Weights of a small sound classifier.
Model: 1.85M parameters, log mel input, activation silu, widths [160, 240, 352].
Training: normuon at rate 0.039, 11200 steps, batches of 128.
Data: trained on read English sentences (LibriTTS-R), 91.8 epochs.
Rows from block 5, named by matrix and row number. Each number is 500 + 25 x the weight over its row's rms, rounded and kept within 0 to 999. All counts start at 0. Numbers have three digits each. After the name is the row's rms in percent of the matrix's.
# convs2: second depthwise 3x3 conv (model.blocks.5.convs.2.weight, 240x1x3x3, trained with AdamW), a 3x3 kernel
convs2.57 038:522487493499473529488476551
convs2.58 082:504466536480482535529491483
convs2.59 076:487466548513518474480520495
convs2.60 047:485554464495499485473500511
convs2.61 071:489471545489536480522497482
convs2.62 085:515540441492506511506496500
convs2.63 117:523495470514526469538493471
convs2.64 056:455539486504495492492535478
convs2.65 110:500529484491487501490551460
convs2.66 067:515520482500460540493525471
convs2.67 170:504459484486538528501470481
convs2.68 137:459496485512542514510539509
convs2.69 051:471526491464545496494477509
convs2.70 083:520490500545477477461522505
convs2.71 120:500483511493488519518539447
convs2.72 091:546489468494525479533484498
convs2.73 083:543474493484477537510478517
convs2.74 050:528456503499515488543473505
convs2.75 035:478547463481515507474506516
convs2.76 106:452543515500482498525508484
convs2.77 087:447534508505496506504523468
convs2.78 065:505468525461507535529489487
convs2.79 093:454550500509498495514473508
convs2.80 140:492437480520501492487477501
convs2.81 086:493534472543460497495498512
convs2.82 050:510490494471453539527497511
convs2.83 058:533499456463525522508490496
convs2.84 079:540506453517470505479502513
convs2.85 070:492528454482488536492526489
convs2.86 072:522531461491467524507476517
convs2.87 078:532512470480510505461504538
convs2.88 040:472536484549502470498499499
convs2.89 140:503481497463561497502491502
convs2.90 094:504499487520457538520466514
convs2.91 098:514505483538444520494506493
convs2.92 081:492484530520490472470502547
convs2.93 078:529497495476473555513488491
convs2.94 048:481541475478493537520478514
convs2.95 063:506529454525494475474520515
convs2.96 088:524476503490501512533521448
convs2.97 164:525444496468514494485491516
convs2.98 077:474541486532468495477522504
convs2.99 088:479456548489516497516482498
convs2.100 118:519499487546471472473522510
convs2.101 092:499522477530476504532456510
convs2.102 077:548481458527502482493513498
convs2.103 054:508514486494490530512535447
convs2.104 121:531472505521463507467528503
convs2.105 096:531513454508526470479515509
convs2.106 124:472514520535465495525466509
convs2.107 056:541476493519505480458526498
convs2.108 138:496505508505505516566473488
convs2.109 098:513542462511492489464505524
convs2.110 092:526492481496478533543475480
convs2.111 119:502534474466518507528462506
convs2.112 081:498521454495538504497470526
convs2.113 028:507497496501503476471471557
convs2.114 090:512474523542478461490507519
convs2.115 038:517478494484505501544526456
convs2.116 129:472517516478538468526476508
convs2.117 066:494504507489515491449494550
convs2.118 174:543535513497495477498538518
convs2.119 128:480523492453492492509529537
convs2.120 103:533472499487469538487526481
convs2.121 091:554463515504484495505527488
convs2.122 101:523506475453510531529483494
convs2.123 092:492494495490511514558461484
convs2.124 118:450500547512515479495497508
convs2.125 085:488530492463525494544478488
convs2.126 114:492476543471530495478496530
convs2.127 127:486534484462498534503527473
convs2.128 123:480547479463507508516480521
convs2.129 129:522480469500520498515460540
convs2.130 116:525496446490511532481522494
convs2.131 069:499506461520512498451533508
convs2.132 117:516457527533491484525494474
convs2.133 103:526492477522505479458508540
convs2.134 083:529518470466497497471530526
convs2.135 147:482482539459528509476505519
convs2.136 069:516509501446517515524520470
convs2.137 168:475490519464494521531459491
convs2.138 065:512503485480534483521452526
convs2.139 105:498478530535514454516488482
convs2.140 101:501491499489494516462560490
convs2.141 066:555461481496511496509479508
convs2.142 124:550465468503498516501518484
convs2.143 050:491530487528515445510507482
convs2.144 059:513476516526522457509467520
convs2.145 092:514537472457523505508474510
convs2.146 057:482494540461514516531478485
convs2.147 066:511464531494508500489470546
convs2.148 131:500493523474499524455542505
convs2.149 031:484485527516525482543480469
convs2.150 178:501528500563484492491497479
convs2.151 179:540514526521457476513491496
convs2.152 050:531467501489495516522457529
convs2.153 075:520517459523467521471508519
convs2.154 105:550485470491509502503524464
convs2.155 060:489480537478532489534504468
convs2.156 075:534450532502476504509488510
convs2.157 090:522510461538471506471501517
convs2.158 056:496477519502516474523450528
convs2.159 089:480505518532484483505459540
convs2.160 056:504543450497522485489491517
convs2.161 104:512486497479527491521532449
convs2.162 148:526474466470481487516529525
convs2.163 086:466535499491548472495494506
convs2.164 135:514534446503483530492503490
convs2.165 100:480496525546498458505515479
convs2.166 087:535458503494482538474510503
convs2.167 095:531505468521495484457521523
convs2.168 135:443522540506490500508499492
convs2.169 052:500496493477520517481558477
convs2.170 118:508533485456535472508491513
convs2.171 088:486514473461522502521527464
convs2.172 113:471485532479514524466534493
convs2.173 101:492525470483529498516528457
convs2.174 079:541463499487515489471534495
convs2.175 079:472516522459512525529486478
convs2.176 090:474541480522504482507462524
convs2.177 144:540485484488529457497492525
convs2.178 160:503529468540470493502473521
convs2.179 108:480528476518511484510455532
convs2.180 124:499493511516472492449525534
convs2.181 081:510507491536457502460519519
convs2.182 069:523482506536452514494519476
convs2.183 125:490488510513512480520536446
convs2.184 093:499526472519482506477476549
convs2.185 114:539529470509462499524486508
convs2.186 107:490521492540465494462527502
convs2.187 099:504476525460529502526467514
convs2.188 044:493484508534500453475532516
convs2.189 128:491512497504492501507547445
convs2.190 145:478519503533457503537495480
convs2.191 052:474484528549490471517484500
convs2.192 099:490468535548477484505508489
convs2.193 147:513491501468509504530530451
convs2.194 205:466453484493526533499499512
convs2.195 072:479552463507517480513494491
convs2.196 124:519469515526495463471533510
convs2.197 054:492516530504507478469541466
convs2.198 133:487542472465510531515483492
convs2.199 076:489466546500526462508502498
convs2.200 039:519503480538506472459501530
convs2.201 087:451501551510494496489516489
convs2.202 059:539487479545470492518495486
convs2.203 129:461517530463523519476511501
convs2.204 120:505464533528482488465520517
convs2.205 064:519491476491497522555478477
convs2.206 097:491536500543470497470484518
convs2.207 086:508540441497504513508501489
convs2.208 071:535456518509492487537494478
convs2.209 111:476475540539494468492513502
convs2.210 124:456525528501530466502486507
convs2.211 120:486534484480497527542479473
convs2.212 053:504504480519521466539462516
convs2.213 108:495499483533509472483547470
convs2.214 075:522501489504504493464470552
convs2.215 091:473487542495529478505474531