{"time_shift_ms": 50, "n_mels": 64, "kernel_size": 3, "loss": "binary_cross_entropy", "optimizer": "normuon", "nesterov": true, "adamw_lr_other_params": 0.0025, "ema_decay": 0.99, "batch_size": 128, "lr_schedule": "cosine", "final_lr_fraction": 0.05, "weight_decay": 0.02}
Rows from block 4 of a small sound classifier, named by matrix and row number. Rows with one number belong to one channel. Each number is 128 + 24 x the weight over its row's rms, rounded and kept within 0 to 255. All counts start at 0.
Before each channel's rows are labels from the 100 clips, of 14976, where the channel reaches its highest value: "responds to" is what is common among them. Only what is clearly more common there than usual is listed. The data: read English sentences (LibriTTS-R). In brackets: how many of the 100, against the usual share in percent.
# convs1: first pointwise conv (model.blocks.4.convs.1.weight, 240x240x1x1), inputs 160-239
# convs3: second pointwise conv (model.blocks.4.convs.3.weight, 240x240x1x1, transposed), outputs 160-239

responds to: voice: female (87 vs 52)
convs1.203 [128 128 128 131 128 128 128 100 128 128 128 128 126 128 128 147 127 122 128 127 116 128 128 116 128 129 129 128 128 128 128 127 128 128 128 128 128 125 128 143 128 128 128 128 129 128 128 129 155 123 128   0 128 128 128 128 127 128 127 128 128 128 128 128 128 115 128 161 128 128 128 128 128 131 128 128 128 128 128 128]
convs3.203 [128 128 128 130 128 128 128 131 128 128 128 117 127 128 128 128 128 138 128  53 129 128 128 129 128 130 130 127 128 128 128  20 128 128 128 128 127 136 129 130 128 128 128 128 130 128 128 129 133 128 129   0  10 131 129 129 127 124 189 128 129 129 129 129 129 140 129 133 129 129 128 129 129 128 129 129 129 129 127 129]

responds to: voice: female (94 vs 52)
convs1.110 [128 128 128 128 128 128 128 128 128 128 128 128 128 128 128 129 128 185 128 128 131 128 128 128 128 128 128 128 128 128 128 130 128 128 128 128 128 127 128 131 128 128 128 128 128 128 128 173 128 128 128 130 128 128 128 128 128 128 128 128 128 128 128 128 128 132 128 145 128 128 128 128 128 128 128 128 128 128 128 128]
convs3.110 [128 128 128 128 128 128 128 128 128 128 128 129 128 128 128 128 128 128 128 128 128 128 128 128 128 128 128 128 128 128 128   0 128 128 128 128 128 127 129 128 128 128 128 128 128 128 128 128 128 128 129 160 127 128 128 128 128 128 136 128 128 128 129 128 128 129 128 128 129 128 129 128 128 128 128 128 128 128 129 129]

responds to: voice: male (81 vs 48)
convs1.31 [128 128 128 128 128 128 128 127 128 128 128 128 128 128 128 130 128 129 128 128 126 128 128 129 128 128 128 128 128 128 128 127 128 128 128 128 128 127 128 126 127 128 128 128 128 128 128 128 126 116 128 128 127 128 128 128 128 128 128 129 128 128 128 128 128 130 128 255 128 128 128 128 128 128 128 128 128 128 128 128]
convs3.31 [121 120 119 119 121 121 120 142 119 121 121 118 101 119 121 123 122 132 119  81 125 117 107 134 112   2 124  88 112 112 112 127 115 110 112 112  74 137 127 120 109 112 111 110 127 113 112 125 163 114 121 134  93  91 121 121 125 161 127 128 121 121 122 121 121 141 121 132 122 121 127 121 118 122 123 121 122 121 113 124]

responds to: voice: male (100 vs 48)
convs1.175 [128 128 128 130 128 128 128 129 129 128 128 128 127 128 128 136 128 122 128 127 129 128 128 126 128 134 121 128 128 128 128 127 128 128 128 128 129 132 128 129 128 128 128 128 128 128 128 132 130 128 128 123 137 140 128 128 128 128 129 129 128 128 128 128 128 132 128 114 128 128 128 128 128 126 128 128 128 128 128 128]
convs3.175 [126 124 123 128 124 124 124 149 124 125 124 120 120 123 124 114 126 128 117 144 126 131 129 139 124 181 131 112 125 124 124 127 126 127 124 124 106   0 127 115 122 124 125 125 144 123 124 135 128 123 126 123 125   0 127 127 145 125  95 130 127 127 126 126 127 133 127 126 126 127 128 127 120 129 126 126 127 127 129 130]

responds to: voice: female (87 vs 52)
convs1.40 [128 128 128 129 128 128 128 108 128 128 128 128 128 128 128 123 128 128 128 127 128 128 128 137 128 137 126 129 128 128 128 129 128 128 128 128 128 136 128 129 128 128 128 128 128 128 128 130 114 133 128 124 130 127 128 128 128 128 125 128 128 128 128 128 128  77 128 128 128 128 128 128 128 129 128 128 128 128 128 128]
convs3.40 [121 121 121 120 121 121 121 123 121 121 121 130 129 121 121 125 121 129 117 129 135 140 130 138 137 133 136 133 136 135 136 141 134 133 137 136 108 151 119 125 159 136 135 133 127 137 136 122 118 136 130 137 167 125 130 130 132 131 106 139 130 131 131 130 130 133 130 131 130 131 131 130 133 126 130 130 130 130 129 131]

responds to: voice: female (97 vs 52)
convs1.184 [128 128 128 128 128 128 128 130 126 128 128 128 126 128 128  89 128 130 128 124 131 128 127 128 128 123 129 127 128 128 128 128 128 128 128 128 129 138 127 118 128 128 128 128 128 128 128 146 128 129 128 136 127 128 128 128 128 128 162 117 128 128 128 128 128 141 128 145 128 128 128 128 128 129 128 128 128 128 128 128]
convs3.184 [128 130 130 131 129 130 130 130 132 129 129 132 133 130 130 129 124 127 141 128 130 130 130 129 131 109 130 126 130 131 131 127 129 130 131 131 127 127 128 133 129 130 130 131 129 131 131 133 129 130 135 169 165 135 134 134 134 129 139 136 134 134 134 135 134 136 134 133 134 134 140 134 135 136 134 134 134 134 132 134]

responds to: voice: female (100 vs 52)
convs1.140 [128 128 128 128 128 128 128 139 128 128 128 128 122 128 128  60 128 126 128 129 119 128 128 123 128 134 128 128 128 128 128 125 128 127 128 128 132 109 128 121 131 128 128 128 128 128 128 126 136 141 128 131 128 129 128 128 128 128 128 127 128 128 128 128 128 105 128 180 128 128 128 128 128 120 128 128 128 128 128 129]
convs3.140 [117 119 118  94 118 119 118 121 118 118 118 147 127 118 118 117 110 141 107 131 153 145 136 140 138   0 146 148 139 138 138 125 139 142 139 138 123 160 127 136 136 138 138 138 140 139 138 137 113 137 143 134 125 119 142 143 151 147 143 192 142 142 142 133 143 131 143 131 142 143 124 142 145 145 143 143 142 142 136 143]

responds to: voice: female (85 vs 52)
convs1.67 [128 128 128 128 128 128 128 129 128 128 128 128 145 128 128 129 128 133 128 129 128 128 128 129 128 126 128 128 128 128 128 129 128 127 128 128 122 119 130 126 128 128 128 128 128 128 128 127 126  33 128 118 135 128 128 128 128 128 133 138 128 128 128 128 128 115 128 130 128 128 128 128 129 128 128 128 128 128 128 128]
convs3.67 [127 127 128 122 127 127 128 127 128 127 127 129 115 128 127 136 129 128 128 244 110 106 132 117 118 111  77 114 117 119 117 131 124 117 116 117 107  79 219 125 132 117 117 122 124 115 116 126 119 118 128 130 134 118 127 127 126 125 128 130 127 127 126 127 127 124 127 130 127 127 126 127 131 127 128 127 127 127 124 126]

responds to: voice: male (100 vs 48)
convs1.36 [128 128 128 130 128 128 128 140 128 128 128 128 131 128 128 102 128 125 127 149 124 128 128 126 128 156 119 128 128 128 128 125 128 127 128 128 135 110 129 103 132 128 128 128 127 128 128 126 107 131 128 121 132 127 128 128 128 128 132 171 128 128 128 128 128 141 128 133 128 128 128 128 128 126 128 128 128 128 128 128]
convs3.36 [128 128 128 130 128 128 128 128 128 128 128 129 128 128 128 128 129 128 130 128 127 127 127 128 127 128 128 128 127 127 127 128 127 127 127 127 124 128 128 128 128 127 127 127 128 127 127 127 128 127 128 128 128 128 128 128 127 127 128 127 128 128 128 128 128 128 128 128 128 128 128 128 128 126 128 128 128 128 128 128]