From a checkpoint of a small sound classifier.
Data: trained on read English sentences (LibriTTS-R), 15625 training examples.
Rows from block 3 of a small sound classifier, named by matrix and row number. Rows with one number belong to one channel. Each number is 50 + 10 x the weight over its row's rms, rounded and kept within 0 to 99. All counts start at 0.
After each channel's rows are labels from the 100 clips, of 14976, where the channel reaches its highest value: "peak in band" is the frequency band that holds the peak; "top examples" is what is common among them. Only what is clearly more common there than usual is listed. The data: read English sentences (LibriTTS-R). In brackets: how many of the 100, against the usual share in percent.
# convs1: first pointwise conv (model.blocks.3.convs.1.weight, 240x240x1x1), inputs 0-119
# convs3: second pointwise conv (model.blocks.3.convs.3.weight, 240x240x1x1, transposed), outputs 0-119

convs1.61:50 50 50 50 50 48 99 49 49 50 50 50 48 50 50 50 50 50 50 50 50 50 50 48 50 50 50 50 50 50 73 50 50 50 50 50 50 50 50 50 50 48 50 48 50 50 50 50 50 00 50 50 50 50 50 49 50 52 50 50 50 50 50 51 50 50 50 50 50 50 50 50 50 50 50 50 50 50 50 50 50 50 49 50 35 50 50 50 50 50 50 52 50 54 50 50 50 50 50 51 50 50 50 51 50 50 50 50 50 00 50 50 50 50 52 50 50 37 50 46
convs3.61:09 34 44 41 42 49 49 46 50 45 34 49 47 47 47 34 42 46 02 46 30 46 48 49 46 29 38 39 36 42 49 49 50 49 49 49 49 49 49 49 49 50 49 48 49 49 48 50 49 40 49 49 49 49 49 49 49 48 49 49 46 50 50 50 52 52 74 49 49 45 68 50 50 50 49 50 82 49 50 27 46 50 50 50 44 50 50 50 45 50 46 65 49 50 50 51 50 50 51 50 50 50 50 46 48 50 48 51 53 45 50 50 50 50 49 50 50 22 50 52
peak in band: 0 to 250 Hz (93 vs 12.5)
top examples: voice: male (88 vs 48)

convs1.229:50 48 50 50 50 56 50 47 52 50 50 50 52 50 50 50 50 51 50 50 50 50 50 49 50 50 50 50 50 50 50 50 50 50 50 50 50 50 50 50 50 51 50 00 50 50 50 51 50 50 50 50 50 50 50 50 50 49 53 50 50 50 50 50 50 50 48 50 50 50 49 50 50 50 49 50 52 50 50 50 49 50 49 50 49 50 50 50 50 50 50 55 49 47 50 50 50 50 48 52 50 50 50 53 50 50 56 50 50 50 50 50 50 50 51 50 50 50 50 50
convs3.229:44 26 46 40 45 49 50 47 51 46 43 43 58 48 47 44 45 48 99 48 44 47 45 44 47 43 43 44 44 45 51 51 51 51 50 51 51 51 51 51 51 30 51 51 51 51 51 51 51 49 51 51 51 50 51 51 51 49 34 51 14 55 55 50 44 61 47 55 55 55 20 55 55 55 55 55 56 55 55 47 44 59 54 54 54 56 57 55 23 55 53 60 48 46 48 49 48 48 47 51 48 47 48 50 48 46 48 47 51 48 48 48 48 48 48 48 48 66 48 41
peak in band: 250 to 500 Hz (69 vs 6.2)
top examples: voice: female (82 vs 52)

convs1.195:50 53 50 49 47 45 50 61 50 50 50 50 52 50 50 52 50 50 51 47 50 50 50 43 50 50 50 50 50 50 49 50 50 50 50 50 50 50 50 50 50 54 50 50 50 50 51 50 50 52 50 51 50 48 50 50 50 48 07 50 51 50 50 71 47 48 50 50 50 50 53 50 50 50 49 50 31 48 50 50 99 49 48 50 56 50 50 50 47 50 50 50 50 99 50 50 50 50 50 53 50 50 50 52 50 50 54 50 54 50 50 50 50 50 44 50 50 51 50 40
convs3.195:51 50 49 50 50 49 51 53 51 50 50 51 27 49 49 51 50 51 48 50 50 49 51 49 49 51 50 50 50 50 45 48 48 48 46 48 48 48 48 48 48 40 48 47 48 48 47 47 48 39 48 48 48 48 47 48 48 48 50 48 55 50 50 50 50 51 51 50 51 51 14 50 51 51 51 51 52 51 50 59 50 50 50 50 50 50 50 50 50 50 62 51 53 50 50 51 51 51 51 51 50 50 51 42 54 51 49 51 54 49 50 50 51 50 51 50 50 69 50 44
peak in band: 250 to 500 Hz (43 vs 6.2); 0 to 250 Hz (42 vs 12.5)
top examples: voice: male (79 vs 48)

convs1.166:50 51 50 50 50 26 50 50 51 50 50 50 50 50 50 50 50 50 50 50 50 50 50 51 50 50 50 50 50 50 50 50 50 50 50 50 50 50 50 50 50 50 50 48 50 50 50 50 50 50 50 50 50 50 50 50 50 51 51 50 50 50 50 50 50 50 49 50 50 50 52 50 50 50 50 50 51 51 50 50 50 50 50 50 50 50 50 50 48 50 50 51 50 50 50 50 50 50 50 50 50 50 50 53 50 50 50 50 50 47 50 50 50 50 48 50 50 48 50 50
convs3.166:48 59 49 48 49 47 50 49 52 49 49 50 51 50 48 50 49 48 15 50 48 49 49 45 49 49 49 49 49 49 46 49 48 49 49 49 49 49 49 49 49 51 49 48 49 49 48 41 49 50 49 48 49 47 49 49 49 54 50 49 43 46 46 50 47 51 69 46 47 50 00 46 46 46 48 47 49 47 46 57 51 46 46 46 23 45 45 46 81 46 54 99 53 51 50 49 50 50 50 50 50 48 50 53 51 51 49 49 50 00 50 49 49 49 54 50 49 50 49 51
peak in band: 0 to 250 Hz (83 vs 12.5)
top examples: voice: male (99 vs 48)

convs1.122:50 51 50 50 50 46 49 52 50 50 50 50 52 51 50 50 50 50 49 50 50 50 50 48 50 50 50 50 50 50 51 50 50 50 50 50 50 50 50 50 50 44 50 53 50 50 50 50 50 99 50 50 50 51 50 49 50 50 50 50 51 50 50 51 50 49 51 50 50 50 53 50 50 50 49 50 50 50 50 50 50 50 50 49 59 50 50 50 50 50 50 49 51 36 50 50 50 50 54 49 50 50 50 51 50 50 52 50 51 47 50 50 50 50 53 50 50 52 50 49
convs3.122:38 99 50 31 50 49 44 51 50 50 49 52 80 51 50 50 50 50 40 50 48 50 53 52 50 49 49 49 49 50 46 38 40 38 43 38 39 37 38 37 38 40 38 42 38 38 40 36 38 32 37 21 38 35 37 38 38 41 50 38 54 52 52 48 50 46 66 52 52 49 39 52 52 52 51 52 56 52 52 45 34 53 53 53 41 52 52 52 41 52 53 54 50 51 49 49 49 49 49 52 49 48 49 48 50 49 50 47 59 21 49 49 49 49 51 49 49 47 49 52
peak in band: 500 to 1000 Hz (81 vs 12.5)
top examples: voice: female (88 vs 52)

convs1.52:50 50 50 50 50 48 50 50 42 50 50 50 50 50 50 50 50 50 50 50 50 50 50 49 50 50 50 50 50 50 50 50 50 50 50 50 50 50 50 50 50 49 50 50 50 50 50 50 50 54 50 50 50 50 50 50 50 48 00 50 50 50 50 99 50 50 25 50 50 50 50 50 50 50 50 50 78 50 50 50 50 50 50 50 54 50 50 50 50 50 50 50 50 50 50 50 50 50 50 51 50 50 50 49 50 50 50 50 50 50 50 50 50 50 50 50 50 50 50 50
convs3.52:50 50 50 50 50 50 30 50 51 50 50 50 50 50 50 50 50 50 50 50 50 50 49 50 50 50 50 50 50 50 49 50 50 50 50 50 50 50 50 50 50 50 50 50 50 50 50 49 50 24 50 50 50 50 50 50 50 54 50 50 50 52 52 43 46 50 48 52 52 52 50 52 52 52 51 52 52 52 52 53 49 52 52 52 50 51 52 52 50 52 50 50 49 51 50 50 50 50 50 74 50 50 50 50 50 50 50 50 50 50 50 50 50 50 50 50 50 50 50 50
peak in band: 500 to 1000 Hz (36 vs 12.5); 250 to 500 Hz (29 vs 6.2)
top examples: voice: female (79 vs 52)

convs1.231:50 51 50 50 50 50 50 49 47 50 50 50 49 49 50 50 50 50 52 50 50 50 50 50 50 50 50 50 50 50 53 50 50 50 50 50 50 50 50 50 50 51 50 49 50 50 50 50 50 67 50 50 50 50 50 50 50 58 36 50 50 50 50 52 47 50 52 50 50 50 43 50 50 50 51 50 46 50 50 50 45 49 50 50 19 50 50 50 50 50 50 51 50 50 50 50 50 50 50 59 50 50 50 99 48 50 53 50 50 49 50 50 50 50 49 50 50 46 50 52
convs3.231:51 53 50 50 50 50 57 50 62 50 50 50 41 50 50 51 50 51 86 50 51 50 37 50 50 51 50 50 50 50 50 50 50 50 50 50 50 50 50 50 50 50 50 50 50 50 50 50 50 46 50 50 50 50 50 50 50 83 50 50 39 50 50 50 00 49 50 50 50 50 46 50 50 50 49 50 50 50 50 48 49 49 50 50 63 50 50 50 47 50 50 48 49 72 48 47 48 49 49 51 48 45 48 55 44 48 49 48 49 50 48 48 48 48 47 48 48 51 48 70
peak in band: 500 to 1000 Hz (46 vs 12.5); 0 to 250 Hz (30 vs 12.5)
top examples: voice: male (74 vs 48)

convs1.66:50 50 50 50 50 50 50 50 50 50 50 50 50 50 50 50 50 50 50 50 50 50 50 52 50 50 50 50 50 50 52 50 50 50 50 50 50 50 50 50 50 57 50 30 50 50 50 50 50 39 50 50 50 50 50 50 50 50 50 50 50 50 50 50 50 50 49 50 50 50 50 50 50 50 50 50 51 50 50 50 50 50 50 50 50 50 50 50 50 50 50 50 51 52 50 50 50 50 50 50 50 50 50 49 50 50 50 50 50 00 50 50 50 50 51 50 50 46 50 50
convs3.66:55 58 50 54 49 47 51 52 61 51 48 49 93 52 51 46 49 49 54 50 49 51 50 52 51 47 49 48 48 49 45 44 50 44 47 44 45 45 44 46 44 48 44 51 45 44 47 47 45 47 44 47 44 45 40 42 42 56 48 44 78 50 50 50 14 48 63 50 50 54 38 50 50 50 50 50 47 50 50 63 50 50 50 50 68 50 50 50 31 50 53 37 60 46 47 47 47 47 48 52 47 48 47 82 67 46 48 47 47 25 47 47 47 47 52 47 47 54 47 14
peak in band: 0 to 250 Hz (96 vs 12.5)
top examples: voice: male (91 vs 48)

convs1.175:50 50 50 50 50 48 50 52 99 50 50 50 50 50 50 50 50 50 50 50 50 50 50 46 50 50 50 50 50 50 50 50 50 50 50 50 50 50 50 50 50 49 50 75 50 50 50 50 50 49 50 50 50 50 50 50 50 51 08 50 50 50 50 56 50 50 39 50 50 50 50 50 50 50 50 50 00 50 50 50 50 50 50 50 49 50 50 50 50 50 50 50 50 49 50 50 50 50 46 37 50 50 50 55 50 50 50 50 50 47 50 50 50 50 50 50 50 48 50 50
convs3.175:50 50 50 50 50 50 46 50 50 50 50 50 50 50 50 50 50 50 50 50 50 50 50 50 50 50 50 50 50 50 50 50 50 50 50 50 50 50 50 50 50 50 50 50 50 50 50 50 50 76 50 50 50 50 50 50 50 49 49 50 50 50 50 00 50 50 50 50 50 50 50 50 50 50 50 50 50 50 50 54 45 50 50 50 50 50 50 50 50 50 50 50 50 50 50 50 50 50 50 48 50 50 50 50 50 50 50 50 50 50 50 50 50 50 50 50 50 50 50 51
peak in band: 2000 to 4000 Hz (54 vs 25)
top examples: voice: female (85 vs 52)

convs1.74:50 50 50 50 50 49 49 50 50 50 50 50 50 50 50 50 50 50 50 50 50 50 50 50 50 50 50 50 50 50 57 50 50 50 50 50 50 50 50 50 50 54 50 00 50 50 50 50 50 17 50 50 50 49 50 50 50 49 49 50 50 50 50 51 51 50 49 50 50 50 50 50 50 50 50 50 51 51 50 50 51 50 50 50 50 50 50 50 50 50 50 50 50 51 50 50 50 50 50 49 50 50 50 50 50 50 51 50 50 00 50 50 50 50 50 50 50 47 50 50
convs3.74:30 53 42 46 42 04 50 45 51 43 38 47 99 45 44 44 41 28 48 44 33 43 50 43 44 40 40 39 38 41 47 49 49 49 50 49 50 49 49 49 49 48 49 48 49 50 49 51 49 48 49 49 49 48 48 49 49 70 51 49 76 51 51 50 50 51 57 52 52 48 48 51 51 51 51 51 52 51 51 51 52 51 51 52 20 51 51 51 58 51 46 40 51 51 49 48 49 49 49 51 48 48 49 51 49 48 49 49 49 27 49 48 49 48 51 49 49 60 48 60
peak in band: 0 to 250 Hz (99 vs 12.5)
top examples: voice: male (94 vs 48)

convs1.92:50 48 50 52 49 51 48 65 59 50 50 51 44 51 50 50 50 50 50 56 50 50 51 55 50 50 50 50 50 50 57 50 50 50 50 50 50 50 50 50 50 47 50 56 50 51 50 52 50 25 50 51 50 50 50 50 50 39 53 50 51 50 50 60 49 45 34 50 50 50 38 50 50 50 59 50 67 51 50 43 36 50 49 51 43 50 50 50 50 50 50 64 47 37 50 50 50 50 42 40 50 50 50 34 50 50 44 50 50 44 50 50 50 50 65 50 50 52 50 47
convs3.92:50 49 50 50 50 50 50 50 50 50 50 50 40 50 49 50 50 50 46 50 50 50 53 50 50 50 50 50 50 50 50 50 51 50 50 50 50 50 50 50 50 51 50 50 50 50 50 50 50 51 50 51 50 50 50 50 50 51 50 50 49 50 50 50 49 50 59 50 50 50 50 50 50 50 50 50 45 50 50 73 49 50 50 50 51 50 50 50 99 50 55 50 50 49 48 48 48 48 48 47 48 48 48 33 50 48 44 39 49 50 48 48 48 48 47 48 48 49 48 49
peak in band: 0 to 250 Hz (51 vs 12.5); 250 to 500 Hz (33 vs 6.2)
top examples: voice: female (90 vs 52)

convs1.36:50 49 50 50 51 66 53 50 48 50 50 50 48 53 50 50 50 50 49 52 50 50 61 55 50 50 50 50 50 50 12 50 50 50 50 50 50 50 50 50 50 99 50 61 50 50 50 51 50 54 50 47 50 50 50 56 50 50 47 50 49 50 50 51 52 52 54 55 50 50 49 50 50 50 55 50 47 52 49 49 47 50 50 50 42 50 50 50 52 50 49 53 49 82 50 50 50 50 44 46 50 50 50 48 60 51 99 49 50 69 50 50 51 50 36 50 50 40 50 45
convs3.36:50 50 50 50 50 50 50 50 50 50 50 50 52 50 50 50 50 50 50 50 50 50 50 50 50 50 50 50 50 50 50 50 50 50 50 50 50 50 50 50 50 50 50 50 50 50 50 50 50 50 50 50 50 50 50 50 50 50 50 50 50 50 50 50 50 50 50 50 50 50 50 50 50 50 50 50 50 50 50 50 50 50 50 50 50 50 50 50 50 50 50 50 50 50 50 50 50 50 50 50 50 50 50 50 50 50 50 50 50 50 50 50 50 50 50 50 50 51 50 50
peak in band: 0 to 250 Hz (66 vs 12.5); 250 to 500 Hz (29 vs 6.2)
top examples: voice: female (80 vs 52)

convs1.212:50 47 50 50 50 62 50 42 53 50 50 49 53 51 50 50 50 50 50 50 50 50 50 46 50 50 50 50 50 50 51 50 50 50 50 50 50 50 50 50 50 50 50 00 50 50 50 53 50 52 50 50 50 50 50 50 50 49 51 50 50 50 50 50 49 50 42 50 50 50 46 50 50 50 50 50 54 52 50 51 50 50 49 50 46 50 50 50 50 50 50 59 44 51 50 50 50 50 48 54 50 50 50 53 50 50 56 50 49 50 50 50 50 50 51 50 50 48 50 49
convs3.212:41 49 43 38 43 46 50 47 48 44 42 48 55 46 45 46 43 48 58 45 41 46 48 43 45 43 42 42 42 43 52 50 51 50 50 50 50 50 51 51 50 46 50 51 50 50 50 61 50 45 50 50 50 52 50 50 51 52 43 50 29 51 51 50 50 49 64 51 51 54 22 51 51 51 51 51 55 51 51 67 50 51 51 51 57 50 50 51 53 51 52 44 49 50 50 49 50 49 49 50 49 50 50 51 47 49 50 66 55 49 50 50 50 50 48 49 49 74 50 50
peak in band: 250 to 500 Hz (85 vs 6.2)
top examples: voice: female (91 vs 52)

convs1.81:50 60 50 50 49 59 50 33 50 50 50 50 50 50 50 54 50 49 52 44 50 50 50 56 50 50 50 50 50 50 50 50 50 50 50 50 50 50 50 50 50 49 50 50 50 50 50 62 50 52 50 50 50 50 50 51 50 38 52 50 46 50 50 47 49 50 50 50 50 50 41 50 50 50 49 50 50 50 50 49 50 52 50 50 51 50 50 50 60 50 50 49 52 49 50 50 50 50 50 51 50 50 50 50 49 50 56 50 50 50 50 50 50 50 00 50 50 99 50 53
convs3.81:51 52 50 49 50 51 50 50 50 50 51 51 51 50 50 51 50 49 31 50 50 50 35 50 50 51 50 51 51 50 50 50 50 50 50 50 50 50 50 50 50 49 50 50 50 50 50 51 50 50 50 51 50 50 50 50 50 50 50 50 51 50 50 50 51 53 51 50 50 51 54 50 50 50 50 50 45 50 50 49 50 50 50 50 51 51 50 50 39 50 77 51 50 50 52 52 52 53 51 50 52 57 52 51 50 52 52 50 51 54 52 52 52 52 58 52 52 52 52 00
peak in band: 0 to 250 Hz (98 vs 12.5)
top examples: voice: female (95 vs 52)

convs1.220:50 50 50 50 51 99 50 50 50 50 50 50 48 50 50 50 50 50 50 50 50 50 50 51 50 50 50 50 50 50 45 50 50 50 50 50 50 50 50 50 50 71 50 52 50 50 50 50 50 49 50 50 50 50 50 50 50 48 99 50 49 50 50 49 50 50 46 50 50 50 49 50 50 50 50 50 32 50 50 50 51 51 50 50 47 50 50 50 50 50 50 49 50 40 50 50 50 50 54 56 50 50 50 52 50 50 56 50 50 51 50 50 50 50 50 50 50 99 50 51
convs3.220:50 49 50 50 50 50 13 50 50 50 50 50 41 50 50 50 50 51 50 50 50 50 50 50 50 50 50 50 50 50 49 49 50 49 49 49 49 49 49 49 49 48 49 50 49 49 50 48 49 48 49 49 49 49 49 49 50 50 05 49 51 50 50 51 13 50 50 50 50 50 50 50 50 50 50 50 50 50 50 51 49 50 50 50 49 50 50 50 50 50 48 45 50 52 32 32 32 32 33 39 32 19 32 39 35 33 34 38 34 50 32 32 32 32 34 32 32 38 32 50
peak in band: 0 to 250 Hz (99 vs 12.5)
top examples: voice: female (97 vs 52)